Weights of a small image super-resolution model.
Training: adamw at rate 0.002, 9100 steps, batches of 128.
Rows from block 3, named by matrix and row number. Each number is 128 + 32 x the weight over its row's rms, rounded and kept within 0 to 255. All counts start at 0. Numbers have three digits each. After the name is the row's rms in percent of the matrix's.
# convs1: 3x3 conv (model.enc.1.1.convs.1.weight, 96x96x3x3), inputs 70-79, a 3x3 kernel for each
convs1.54 103:138170116162230126106172144094146113097009095140106099076104116151124103129156122071078140126097133140145108127195088088159161146133135139156114097120139140191136156145191108116150148136104118112127079184133066097126111111138177198165114154121123110146169139114146102118
convs1.55 105:143140123133106138169210137129120127158152168144120116172207213166197197142146179099113130145100156126123070134149138148119141080114068129150132141056099084121144121147111081089165140149102128178181082142129166206137155137158096044090147199141096072148094102135119146147
convs1.56 092:106137135119133160124130158142140157152142108121121128133125124161107136124085124136093143103127125149187113142118087112164097141118074106085107067135155159144109115078130128114185173114134097158178101107188173110157151146118148178123125162111080206147047088124087163146
convs1.57 093:099120105100163139138140131065149121123086115115124133111085077130138119129167196087103142191113119122102167089115103132160130098102087119124063100095068098053072128163154120089049112153189148176177103138158181189181128107136114149106138160114125138105147111139140134118
convs1.58 097:059079109130131109099105097122117120111024107121127110129166080083200101121088055178104120134217166142173164117098143133122146137099131100105086148154120159127156119141100125162131124086085134105086078093116123111145126071090147215178113153122143136157172157120141159158
convs1.59 104:135127152130160127125116069123137176137123064148103131059123093074111047104112063083127127107089023118080088122177144187189074154142164120114101117159072118169167114079092099126062116133124104120067116144107114110117128171104150089148125120088159129147157178140134128118
convs1.60 083:143141144143158137088164132118165120101129140133138136098114087114154076093135150130138090143105112133095163095113164104127174142124215142107091150055059140076126167115070142080003155185172135061088104141109139190134159152126140181134136136108166085105170052073138061088
convs1.61 102:101147104159187082136159124104083086102176119094093103134152148121138130123102113167115156189084150156101152133165149122158163091113157106126119091136152071061141102125175145138242105145200107144167087089112123161149154123152141117173154137140171176131155175136143121155
convs1.62 102:102096118173150076131113096134120084120175159144157170174158086113170101143119127146103135111169137108112123159116088118161108121158079135166116128136098117149090118169167094090018083085085107140137160134126117121127132114084165198100102116083126134154132066134142122146
convs1.63 106:153120146155049139158085163181170106134109125097135131138110129136124115140124129122192095137132168112103194060077157109170138140137147122069110101123123144037128112109118136127140153116166142119124121145112143161151132125109178084166111114158172128132133161133143108130
convs1.64 106:167120093156112122102187137137092083164101103170101138050181161062088142119148159098157116113153120132159124138124119123111139117113145142127136064044123104129125105044092126112124106080132082130206110125163173128138113146156175090135133112115082142142127119184111132153
convs1.65 095:125120162145000121146096192160124092162207138115123122115127094119142113093079131172141093176078105136115058122096127149133116142126117125107105155018109154080081108116080113087077095077076129121075153122111106084113150128140139027103064007076195132135138178110137132136
convs1.66 097:103128145105174199143159170094117125138103082146119139144061147164145144116156149057031123142195125108130106146111102150148178123116169114117144095144129090076130139184172139145125152140136138193203161158143162151136124093135118186142166201159105120081130125117150145110
convs1.67 108:138122126131106152111115133128108114103174120087165069082132141113139114099085108152124153144140146147156104126115106100095121145118106127154125131149117120115138112153100113174146112124093141124136156119168111123126087101132104117141059046116134135144131148086147133091
convs1.68 101:129094114145110092120066106134131100144219187130120117123153148126151110147198153119124107122115122129103127135126160137124082150129068142147153144114126195035121099104100119123125119095132095156108111098142151146138144188154133121111097074092162155124117146134057087122
convs1.69 100:119125121124101134132120119124150124120104080096060090151142120153166163128172109157123161151157116190156092103058121092160160083105089134137125129158118118135131121127116139158233147170108149155129094158199127115149158143142142146146133093109153137154071053090155134155
convs1.70 103:120144134152104119140104109121143159131138159134089145056129120130144118179095112145163111148137163117104184112152128075147170097101131120035113148119117104069142129042101134123090085143136120135146101162121119186118090182140092152101133065104163137096166151104132110127
convs1.71 103:092145123163186108124133147133169118139098101119158158134153092132147114132172216109169145149174103138110122124115138108072147072119141159121092133085002093043098170143110126079086137119147130119115152099133162082123142149109171157097157143148108116150135116138106104107
convs1.72 100:128148094120099122151037112097156131176098121101164135150163147140153154123134170142115139145114135137152169111125108114127097098136062107134102130082121136181099148163095084127176146145093124147116122170122125106126151119126112165120127094096102083139088130118118107113
convs1.73 108:121169121083147141091065100093162137169032111155108092154103098173109145128132144134135151092163183152151129140104149185155055113075084126111146100132153130114114151184119079088155162142066128156114145141170175107114132135094085153127165176139141117125141146118142112144
convs1.74 106:091092087105139113108113121131136097143159130125125119163079105148087093108143103073143106090096111142115190119114103093136116106124064104094127094073105110104113100120054096160114122162127114121130124148158050162170146127168100107146123040139110116138114123113115124125
convs1.75 105:113116114142146138174128153095109135160140137117139130104089028093101117095125158169115153193081132157195169124062162160142150114119086110108076100134164111092110136121143174126134158129116112111161136071099116110149128111120096097116113141151173191175137181134143157123
convs1.76 101:119146142127125123086123138117135101107141084074152146109129106126162100120103106193121136112167124162088100141131137138031185158048173124144111134166134186099121121137122120165103118089156138140105177149123151139129144139118130115127111131127134148127130130133122128128
convs1.77 105:091103163135128128112100119137096081106117079103129102123174181097097103063085132124135118115177122101135163154193094053001160092130107135143134167129146086104127113126167162093080091101150141154182167102106105160167156111098049143152128087135128136148172139140127142125
convs1.78 098:116153164122094129110089113103125105141094128124131133194127093140083132118137153129111117145088116109080150132114112108069134092149170151099137120070144130105138092105109087122104090090128132140122121201112110135118139126125133126104128143106108131139133165148141116124
convs1.79 109:131123118111126156151116138124150108166132113142107109158154145173119164135108154149131119131147135093144150134152142066149147105128100169103120160169126127129104140119171121140224141154116133105121126161173130104099148130115129122095158134136167157132132138131115165141
convs1.80 096:135122115118027137151153133171073124128245148126126114102074137120150137155157138090083117083076099108147121143132145154124110134161140157129119139089127108205159122148142137131139135167151110107105114109133125180141094076094118126109134165131132098112117121093130105109
convs1.81 101:118113135179002155173063149161086106167164106111149096135081118118103125126098128146061170156093131111112135128162120163130149115154152137142130175077184132151157102083136096060124134089131107053091113067044077108083132050196133121166176094132123132101149145125130105109
convs1.82 096:122120145111097139141157169113091128062041107105077094141100121108086124163126147054099105029112082128134120154130104154188108163153107133162115035111159076086122122163142140158124104132188138128153145135185142140182066132144124122107107097164082121157066185154114157168
convs1.83 092:100119129095156130142133142150150105119074111096031130146166148154113078105032068178157131153130102123134125140143107142072141101119043133129103127080083097136134145140150149160181142109062138142164175146181188122114161179158144112099098066073102118186164122085143133140
convs1.84 099:131120143126095133093118126132126158127059120126109112147112159160119121184104125161112095122149059161138070151058140148075071147114072099088091031110132100046118079100042062136037127025126141127121171136139157082147143160114135132150092180167146169102114179121133175145
convs1.85 093:121125113136103110109140074109164136135077089156099128148150107160152082115102116096109116176127109155148064110096124083079103099130111140133124173042112184158136146143085134113070132186046108101086131146048105125076130105074105144112135107113117121163146129148124107146