python train.py --arch="unet" --model="image super-resolution model" --dataset="photos with spoken descriptions (Open Images, Localized Narratives)" --train_examples=101725 --image_size=40 --crop_scale_min=1 --horizontal_flip=true --translate=0.06 --color_jitter=0.2 --task="super_resolution" --loss="charbonnier" --scale=2 --norm="batchnorm" --activation="silu" --widths=[96, 192, 288] --blocks_per_level=2 --block="bottleneck" --attention=false --upsampling="pixel_shuffle" --init="torch_default" --residual_init="none" --optimizer="adamw" --lr=0.002 --beta1=0.9 --beta2=0.999 --eps=1e-08 --grad_clip=1.0 --steps=9100 --batch_size=128 --epochs=11.5 --lr_schedule="linear" --final_lr_fraction=0.05 --warmup_steps=1820 --weight_decay=0.3
Rows from block 6, named by matrix and row number. Each number is 500 + 40 x the weight over its row's rms, rounded and kept within 0 to 999. All counts start at 0. Numbers have three digits each. After the name is the row's rms in percent of the matrix's.
# convs1: 3x3 conv (model.decb.0.0.convs.1.weight, 96x96x3x3), inputs 70-79, a 3x3 kernel for each
convs1.0 108:539512481511575536531551573511471525505484458539419451512515513438472527494457544440530484509442494497484476460510526523545554501424520544515555495427477526503492493516503486469528489480519453508586527527540465407522517394540545484570528495542531489481511490650501503461
convs1.1 101:535588538509490479532468472496457522450457474455506448505480471489447520503457499476483471492352519491485480483506492444353487466493520490478473498561489514550501442451508544434480502481538521486513524513492499514560464478500435413502457414525417458477471471473531444409
convs1.2 101:478491480510536535451507522522512533443473527456445509405497480369473507379474488524511503589483471526520522567450473502455467530505511498492507483486509453458498485492493509499517541493516550554494462583561592601526492478517497481501487517516496466521505500516541461524
convs1.3 104:500507490523561562545510527478530531499540564539645445500461489509473492494453510492498497471536502490536485495491473484386513452523535459503489492511479506487546461505536474524550497486476524479502512473483461464407495531494458559494490471533505505513526491553523593626
convs1.4 097:520522506538473492511526444507473517495535496476525531490455453547440464512477467532444512510371560537498507488499519542544437524521444514479510540486513495488485545542445641454400606533373557497499536546399556515477505447517532472493492625459495473528496436511483476555
convs1.5 103:474435438516428539448467519509507560487429483493509465502450521526453504489500503535518509526547497500449457505453532465508480516496560504541538512551555506531519447516525461542486508491483488447469478455432443415511455480502467447481501484494485509479459505427505495524
convs1.6 096:513514540473538520509485544541557526477490455553425496510466496526471505527524472508528504474482444502517516454482471483410506475603559496535525438484448536528521511500516494462487519540495466480472489487599494505439492468528543359553511431527440507510510549484496500598
convs1.7 098:491553517506497533545471506467567479482540495542547564433514473390500496409445453499469542419459599418536532490462506471496502434496458473490537494464598527442552499497503471563462441565430512468587476398562454420515535519512549427515512542390522436533531464491544565568
convs1.8 101:480503525463435434516420478485558444528514493555508563470529531524499451493531482519495466495578475505497496541462505465541507470530507466532486518424412500450471530507455497550492477500509492468474508491558448534518481537476459475483511532491496490466493530420514511489
convs1.9 103:549460491465497517502479432525404544517541401450402472460418454454424441406383416504478482453562484509508501452491516493503461517494413476499476486426450512470495523468516487582454531535473471498471470461461439472482472547508471564517484545494499527457559489547481642500
convs1.10 097:505444467478542466467495480580464476521472450475500476518434508583469517512476482487570446570469452450486474405550473500417485448471472517491488486528500513529525486488439536494458477493430466576520441541508521574493521509469472556490476512473521504473524558479512475478
convs1.11 108:432410451466436456521488430436427398446534472436485510560509557600542559548524531491425498486452479505507523419454453479475478510468490469474441434489482441437445518519502479425464528493506488536490487501478514530450511486490519481430500394490537519563508485470494504468
convs1.12 096:459474473482520526489605584495516537485506486524529501516522506495556493494502490491484493549493495528537559515549555537452465540499506566596565553596570528556561493518481476491477529539532491522522573536556545508358523511550520573538512528528508525433462471439445538607
convs1.13 103:478478521466445498488506502525601473538555475599471533534442450490434452512467478519506490397508575482521510404478464469448429502493435491488532491461467517500488503518522465623513436495546492499520506497452496531471497502456488482533434553407511449541509558574481505480
convs1.14 106:492481520522522538531505505524480493524562519501527535490508540507513489532529466512470529487480533480508493503491521442469513522509513492498453500481507529511528492498470514502546511472519539511551563501468565515521479544535477529429470457520473487503462483430492499447
convs1.15 100:552537503525531561515552566513499489487483515461508509515505434496484414489483472443475552457435493507464490440477498458489467466515471510519565579509570540533537487509467482451473524498470472463526501527523496535561477488485497495456490473506498473514499516502524537466
convs1.16 105:493474528478456427483525494516508532450453546507484486466420515517472485509465455475571525478457534502478529502574498526488525476456518537464520486466484484520521497490500500485503475463463464537511512469458489532566501548478490519453492495504525523523513493440525551470
convs1.17 110:466508543551547529538530478494460519560577550472576438430456474445560523467486474546507455609405476503474551472389502428504561472574509508523508523535525513534539499526489571383601504539513455468497517509511503507471474503484501513540520397545513491494499470488460475469
convs1.18 101:447513516468461541501515568514483522571455540516499419509487446549433395553468451458553507443546449477490511495451480403462525497466531494501471538494485527509517440548525428586540475511535533508496512542497478548527539513512527498491503324538505530536475461532491455490
convs1.19 108:463473516545575568511523501485596483474566557506548510472433465461518392450441486511476466499492442461442475587533453542394498473509555554527509516490525508503512485481513451545511513513540503456457517546557501486507514513516452528506481499439545515470504369448524476478
convs1.20 101:500586531485541568513444502469476510499447430487433435515499517519520574496489524535541491505484588511457528531546524547549544508520517507529530517537534525538534479498483516477471521561442458477554525531503450513497488463500471430567492508450500528452478491440486471473
convs1.21 097:531499480518504543484533522525439547487520547449528518464510477432499491444537475504480469552476453506478503424486492497479491510486530507510532537505519521529477504438510568441503484478482502463490465422461495434509477584455475557492533492569503442461530455483494508493
convs1.22 102:586537469528509541471579549449407549428385562433466469541490467574563514531511513584437430449564402460480490500580482578508506529486518503502513515510499508503510556483420541620476467533508525557517519535461486486481418560393474593442487481523511510471478532422473495498
convs1.23 100:448480484434472455547433519528525501497578528555497601463495434486473521471483456526513504521560508460497491517456487508476534491485536511494509479490454491485452504463480518520431456512570477494518472495489439506575479536522531510526480509546523505518496446512439517550
convs1.24 101:531495529530575493551646505494466449522456479557372473511411514518441478530493476468487504442509518454482481495479526510532509487548500526537516547535516514536520522445502489575465496512451530545465547503463486473470524477520538507481472579472450517513485488519453454487
convs1.25 097:515454451513464471507461502487462548512467522492506570504505458473474461476422449472459484535585499503562494457435506487414420500531508509543511503478488494487490455373450501526538524565546540546496458504610470512488522492493517550554461487497466461492480467484529540570
convs1.26 099:525496489512496545534570495482404495470440511511502550528510484500463474532507542482525455518431561530517537476454490520582576487518480547492501472487477518506478437486447519464484514532464515532554543550425456509499472519475463425502496513543437414506522479560459496499
convs1.27 100:542512496593505553532534558482527534479487514501502470506555568538582610529539557506438418524420433506438514561451499485478474497504523533548545565586564521540540516514515556486488537433538530485483500509447534491507438516477479560446508472519482439513506499493531449408
convs1.28 102:555497514580589504522559559519504532518495524474520527541436497490570435439518521501536476481457502503475524471560463543463499532443529521465475510518491519520534490518501489475530538539510517539464415429487498510412533537512473464504465401517511510482523555478518459503
convs1.29 110:517522488470448467503542470496538495467450483479483475531507569474495435573547536472387488429516545556562490505563496503462465477482488481501486486450480511527497519417447576647615534489360535529472493525480502547512468483503445518521537511487515524479465391490528490489
convs1.30 098:520515526504519504523522474484470474513499521512485513537518518462509490500543510513423452434517561470501522510516500524571505457516495548566541563581553556551549498497502552554546469498462504522565497461498451513475481458482498425532497441480511448514496557503550537538
convs1.31 099:483505492487510536486473578525538555546574522485509480441543505346510560397509512484493506511464428521501487501441496464453512497546512504474492549527513546459502529495558571422602538516495498553543400441610505482570518556479477515549548406540504498529507517479497468470
convs1.32 098:436425501520529463484400518433495585428461590540482548497486487471458508481484506524533503486506500482514480544558539451457579438399465537526537480474470540495515499483516499435519508473503536532522562479430436518496519454459482523457526554494490495499469533543488528461
convs1.33 104:480458490457427503529518497504612564520454530490477494454486451481502491546504518453474504514598449522400547497507504478454472483463475500501508471464489460490453402292399521630514592619572492498478453504542508477465562532471499535468463543541500539463516546497491516567
convs1.34 086:447465425533454479497467486490498526500519512494466455485480493535477476469472466466464516485508542505474492526495470508465489445475514550579535582619561561566566500400481450669529524511543523522457515576514471507447508581530534638552531560470495474495503491485506482427
convs1.35 103:536536496530470510494553539478464480532418484457521485537565529528571537525511530483470520628370488503513493489530480478534547578481522515541530527554518513543504474516541632479513454575530521500522524497434530489517515487494482468458477488494521516516462507467500490517
convs1.36 099:483446483509481461501456457504484478489492511500480497455512515469496554478496464524503491473516497531527465555523541498486477533503515549565557578583556542544534520465498512469556510533588489473478431462467480406549485526504483533495487453545448496473492513490505599447
convs1.37 093:513523520497510511506501472502431483517395499408481490529489584539466413505506496483434450443481496530531514512463377483484543553587473458494454482494504496496503519473464507519588523529453528544521429509587523495429471514555461525514507468455488501483421463430512530566
convs1.38 100:473469533497486485517555480535513514482529505461487468521518500519529478520505510520431482526471550523495491494493497508495473487490484488558543508565537471457465478536507514476483512527523542504547562472405545515445504446511489443497497468504524512524511514566546502560
convs1.39 106:487422513529454411529438434508523473458508478490513581507471512562516460519482477513493529443446573508552485507482476499529498480462448522517517517502552519514532545533493548561468504522332481544435461481474516548491477505531484556476492668250493534501493443487503486511
convs1.40 099:436537527493487440479522452482506560521427533532489509550554484513456455571523536506472488463463601508518511461389476506450451488448442498492508472516467503546509496534449557506484465470448497456512551517303483480600497521483506414450463442566467496503495539628515557491
convs1.41 104:490422461493470513487458560490540534489483556497479465484487483447463521483492480468462465510437526527494492499476471503514488475475510486558485487524500476473512468502475535485463513522522521491608497420485523525538510520536525499503490506519457473423508472537503508529
convs1.42 099:484485529480463545494436459525488437448448513511478572506464467532504498496511449506485481542509422552477539472537491473450454443428444521539513546578539515528510521526491479403465518534481441539545492501433542548524514509493490516512536604545544508523522482531516491473
convs1.43 102:512532467515479514503509589517455544468430561495433480518473447552445502515448498498546498400637404484533519517499486512467474480502532504504470519521493486454493509487464492579443509495522526483509524429510529484561502522457470581462494381533487541523472508480524530414
convs1.44 101:438439504434522514499587461468450461528442413539414424503540493486612497501612462429573557412483593544458540497503457465414421531513473549538547568597564524557523452524465428498474523445506507485512485529459484491510537424556542394580524485380471489508452493454464523471
convs1.45 101:489562476519576594537544606538473517512498503471477425473562497508529556495512566456465485505412488476466450518522539566544527517538466496525495504511496485491479532559515586508484553555456497477567529459464467504531504526532524519480560513508482501495430508602470478462
convs1.46 100:501449493492484522483458462504506487518501462509539514517517479534495517515506488490464554534367450489474496494536495457413481484438457520536528537557531517534519491557538424457602465483459554493456506480491564488475523518525478512456504592503494471530508487487510464494
convs1.47 101:503535467518536437503531502517519528450462489527514570502469461536554521491533536540465512554471527429488547478488498531570461510489488495491525499510525509531540530578535469512605516563438500468485446516529556502531485518507487451478498484533537498489494488489437431462
convs1.48 102:582504543567529549526552548530491478502551406432416459510521505539539546474517510498447510471434494498472464421540483474541481534457534506521517522550499515515513537497470478445477462484526513521452502486478511472436520480469508438479498482522526562530539540495478469506
convs1.49 097:498466507469497467473477493562415481467476359471474476545481419509474522524504478483535532510452511450497505522642563529447459488504537577499522439490438499522514509541533510479444515503505459469514549542530492450560488572498509438538498387564526531478505411510500479456
convs1.50 100:507440553477554480492565511568496495547568510542557485521504523456511470440495525449540525551442473521477532464586507527433547532506476587478460502505484475513448473511521485490481505472477450499581513546581540514576482547507517532502483453475521496508493469519525514530
convs1.51 110:495454522491466473488548537486496485476549547501461516541505515478464499507518499483505531488563565508520472502411482490581500522514562515489536514478533502483504532502451492510480495515480523458480536516512486547514519467521504534503484544530551544544491542580511473558
convs1.52 099:489464505541496527505493501545480478519436495389462419522490537580526551491509531490533488484421384402399489527561448455423540564590547496465484519512473501521513457553613551454445532524603474496472526517490519539487488562494405535487491392538517492519429357445504431422
convs1.53 102:543526489546573578524573552510506509530555536504518463525481431459495438468519490459519500489547537480502517479473493486435506511486509551565546576592553555572540522484521506496481501534526490510513502494506517474560505538480486526475491440487510490524504533533545526481
convs1.54 098:473439471536440505544474488512515512510589505551477602498500517541541545466518508466508536477544531494503442441466492425486494449445452529509528547548547511535517512494507486549493502558488486506472454540553524490593497512554523521494486536430526554441509507438453421473
convs1.55 090:518499572482464508498476506506538521402464510452472454529493542547550506460507506530476486515391530454504499502466415490484534497500505527549531531612555525550529536466529550469542507460529585519447584540462539560444509494500486478536525487551488485524484488580502489501
convs1.56 103:457554507511542546494520562514440522496435495498336461510587528433520559472457544515494438481547496485518533496484494498541473457542435467460514461427464512483481530511529510547503500476595546484538479507582465532451506493462537459529493426501525497468513604420535462488
convs1.57 090:506522504518507474499460502493439481482478483479459526532491461532521560544563502475531510486497491486501498507430575474524436504451525503490497503514460518515558538464487484471570519503514506514526575549551520566530460463537445501507518493396522503529479443359506416373
convs1.58 102:551479514493522494486528455525542541510428525458520525504453523548515502490441446483531513493436454524545510490570509463458449507443429492511506467437459542511475531505481472402505553502447483508459540541497534478540479479465475492488421539534469528467540539498493608523
convs1.59 097:539500534505454471509470503509568471511531439556467543511524515525486531515524543413504530473452494472486517470421432490478544542471515492530483539506482515464531441565585517463532499515480489520540569554548493616535535518521498521477541509394499417432515418445492450473
convs1.60 101:481497482513480521550478488530525564558528506582562478491496461481532455512563445529506509505559467508516497443368449435506520461497489528539540553560555544542526541453464554547496506454510526472467463456503507486497535568505561577536518480529465540535501531416528523518
convs1.61 097:506490508408387442463482503539574508545521514512386453468458544536489454547495520520466491496606498497476517459439436535555557519518503498492513489474518534548509509477455479507491480476483490514451478503602546499498498517519544501563531431541543551479473488490477467491
convs1.62 093:506537490520512569578510564483535526449513514468482512493465527462447552466477529479561536577702480545566464500579491552510510504505503464452501476456510493464480488456506554507518504440528428457550401430508454473506537458488493484524505486490517502498524528463496504453
convs1.63 100:489475523515492487482429448543516561481525518487612495497460442565479432488457489487466451519397488461499498469414468499467472446460472505546525519526522529517523509510476522483515561491419566489520541579576535509468484536526512526492475492509499488494484467400465472431
convs1.64 097:547521529523521515477468496508533510469455524518438552421440519390507529420493522459519478372475430465522492567451488510484496465362554523500537517452516513501522483544501463548476460534571510494512539484482500529506521443551501496557491624445534485486548557471529487420
convs1.65 097:508492490496571483513545552451492497515500447524450461507568468517551542517535586511466456466529470475529482587457542458472555469629495517449497515526470506460471507544494468518517457504513550534537398504493522472587492473464507451559500447476457428531486484566557582385
convs1.66 099:512472447539538515480480488555444530473474467426559499473505489450529521458455487535431512614326440479590569491514498466541504530486479505525495495474489486459544505457542573489620493582456511498524492485601559507523498566428488551458545460585485456505507469464511468479
convs1.67 103:492454522508518547461459470518525546540553510574579561494480484555510504523473495443500534498446456506471497497513474489471469469453514517501510522539515510512522509507494517446494517470516500478512499512403501549442508540493513525499554512449461488527458499508489515458
convs1.68 097:539448526502498505435580460508572507474529458481482437507500495518542528480552505485471479506487477495481509407481473502444466533475555525532562543575550520571533494502555486443435559508540569505449485524477567482524532517527531439484483474507535486535428392460499496490
convs1.69 103:562607568543514482535491485534520513556502479510495501476509463452499519491514507488510530448565501515523517440442510480526530465515499473450543534449516516482477517510495456526459508518488475490463453439413484468533500487500512527526493525479506566594514598589545543438
convs1.70 102:519490513504480529490466548492587517512552489443437529504506526472469552420468537566464490450541503483496457505435509501465532498520540528544550542552545556534537480399525460497492437531502483478465482491545499504612492510476490470523478491535477488481500436531542501477
convs1.71 095:506554536550574503604547445519485467484463452487488462519482494523436525521444484490431532591358524517462526490470493428563535515543447487480538483501537500482517459537487517388479480458462549483494513434578556496542495442491502481492519555443493492507478510538499511458
convs1.72 092:495517461496513523519516487487461518509483549508487486484523411454513470491535462472514516454502575496498527487502500494482522477537539511476533509513561476485505494477511482502487487494453521431555504350415509347467519501469481492444514516509508492519508490497494526614
convs1.73 110:468567512470522526525548598506493471486428419515426456568483514528578481528507540465553526548456509459485511474466491481515500501500460524515524506523495517548521436477578560415532551599545468513508564591496508500498480493507488484460490500523537549481499522614509588587
convs1.74 101:522559571490448494475501486518531490509406502484478525482470490513476459548480471540528492468421496493547505460504489515558521523458476487507534498497479454505458536644562478405498507469426469486467489538555526508506502532486466429566502506494510530489481474490507503533
convs1.75 106:530530497568485489555484466585470514563523471519630520479460430545515511498464440465557504474555519532432487459554522479446510478502497503497484515547503469479471526576504455550490454450485477555574414471489494468519496485538497562504482539503487506494472485538537419485
convs1.76 096:488436510491508503497481465501554492508521475470478484492461527497515500505541516487459481469398451482442476529543491493522520529527519525541528550578531532540524554478435527471537500496422529512418508575435507562498517490510482457519493483497482542528490548535483494466
convs1.77 097:533535555487491472500509533516569504462556433495466454463508544455539527445544546472472496513446453467455480439445481476512553503545546556545561510500462537522519544449488557423478518483522457516518575515570453502535503511473489434505476460509444498535463480549358402504
convs1.78 096:481487455447418441488479485476518497547458507420412477471544535522512477488449495536501522505478458501461487584506433439475495461468506484490491524480497516493500460464445452468520474456500514509539604533401440549498522548500513548452461498537499497455412391403440437430
convs1.79 101:533598596554451537514454527520613510501571520553560573482492530526510500539510516473424513524529454510504488491385454517502493499541488508547506508531506503493511487503486513550468502521542565490466511498539514516544520567483511585505485530511476542564506524382466448464
convs1.80 092:496488493484570537478493499509509530526500472481495465514485458548491476528491471471423529431451534514506510417471497443498563487555481528471538507520525487521509456489499408484466508523499521568439426556498535580516509492489458431484487423516482447531399485500468520504
convs1.81 095:492468489515526489494480551560515501539495517491524494481492483521542486487491408488485485466451425517425481522450485536533450481440505535563466503506468484461566491512566562540469533458558528534483493499530478498554510535506537503537498453527448501497515419420537473331
convs1.82 098:484527489476466542471571533470434468529513481565545498489476497460480586484500531483499512568370495586502479466503529505486483475428472512442529448480526422514527500530485518419488515543468522525488533572487551569533520493503513509522524507530502484440541490502521394451
convs1.83 095:479530458523477449485487540475492497592451506508546523484511469462485513434492529519496503542485480524477458508519553526495471549486465506460486531501512519463459484535549586421505533447487530545518486490515475460544483553523480450500536479521502436485491430483497528556
convs1.84 092:457573510466576548510465489497550510534496496543434524420513491337490550424503489439554491357556478491565491479516491490544489461520484524484556531497557517478484491516498425611519440528543521476546448429536478486561547495505526485562522518465529479471572487463499578497
convs1.85 101:558459481467560499458598453511490569467572525535567449473495492472516524480495483488498528540430546516521529449557499600467501562462480539526519521555528489529497483489504495500529508491484494505465581574360573511424490530501478496503468496477476457464464399520449531523
convs1.86 103:502545528522534460514500478488497490467390455485430489534485568558512415534545528509497493438456494494515505544485410469471521408443424523542513518542505525543506525520511516477615499454489502505505528487611507491513512471533484417494537446571422504491488515389530508548
convs1.87 107:462512496507593540512508477508453474523433477534537533496500495513484442495489508424501552481398468490550497473499526457527467508483462489467496493505491531497471554596546488298547549489442511491481489523481522503421527455565483399493550606500527546521529578528475523634
convs1.88 102:485474425483502515521503562503542545544501579486436491505541515501480528520486485489399559511616467479516478524594463491421471528498574505477487482480462477510475533434448481572413477490550506526520511490474477513510522482454509502425435511506483509508492524527495490470
convs1.89 088:485455468499535451471509428500559456502545528546505521468497409479492406454479432508474486476496493494500521498429489460460447498515486517539498535572516479493513483499502463459487486483516567523586524515542542486555538490526502480505476518459505437562522448438527467361
convs1.90 102:471547517504473590522566526497563498479515468502465448464503507455501525512503509482484470526494449471478429477429479523535513507538460505475510510449473564481476544484518535504450483493542498480481527474462491469427542501501544491502502549489533536502535577511465543517
convs1.91 097:507515481520476498458455500517476501475424473455534419531546498556552590555532539519462453476536464498498504536545564486521442491526546552580556576603570543558535506484541433590497479530516493456443534535462515529502529476501474518495480548495519477460477507457526482534
convs1.92 097:478515509498562519511537499524500488512564501458450494492439482453407512471505545499479489516494523486532546525545464484501528477493493516478479472508494485514534532498478545467551490543479536539492519437479491433473476490436476483484506388477509518514506513502536540592
convs1.93 103:533515475491445452465476455489432454506537495490495498494495534488493516489459454489500550478558558538511513464437500484555526521510496547471496470447484515544515490491502530618491504483481524528521456535585467481511539494501509529487492491491470495442447568489448540452
convs1.94 098:535466496532377506529502557484536502530609509523529566507499500467427491496447490492516486481500528511494459528500494504504460473516498475469478503508476498484492505504506547459499524525458444516518460471462474514571537522528510510520521532490527541527571566486506446431
convs1.95 096:513557502506540432470461464512460539521432517452532521500481533515477527499492492506599536495456503545444469512519504515571500459477538538575560542587552527542523536583481433533468511439435440435467512565537497485415486486485455503561555549420505463462507518505532484555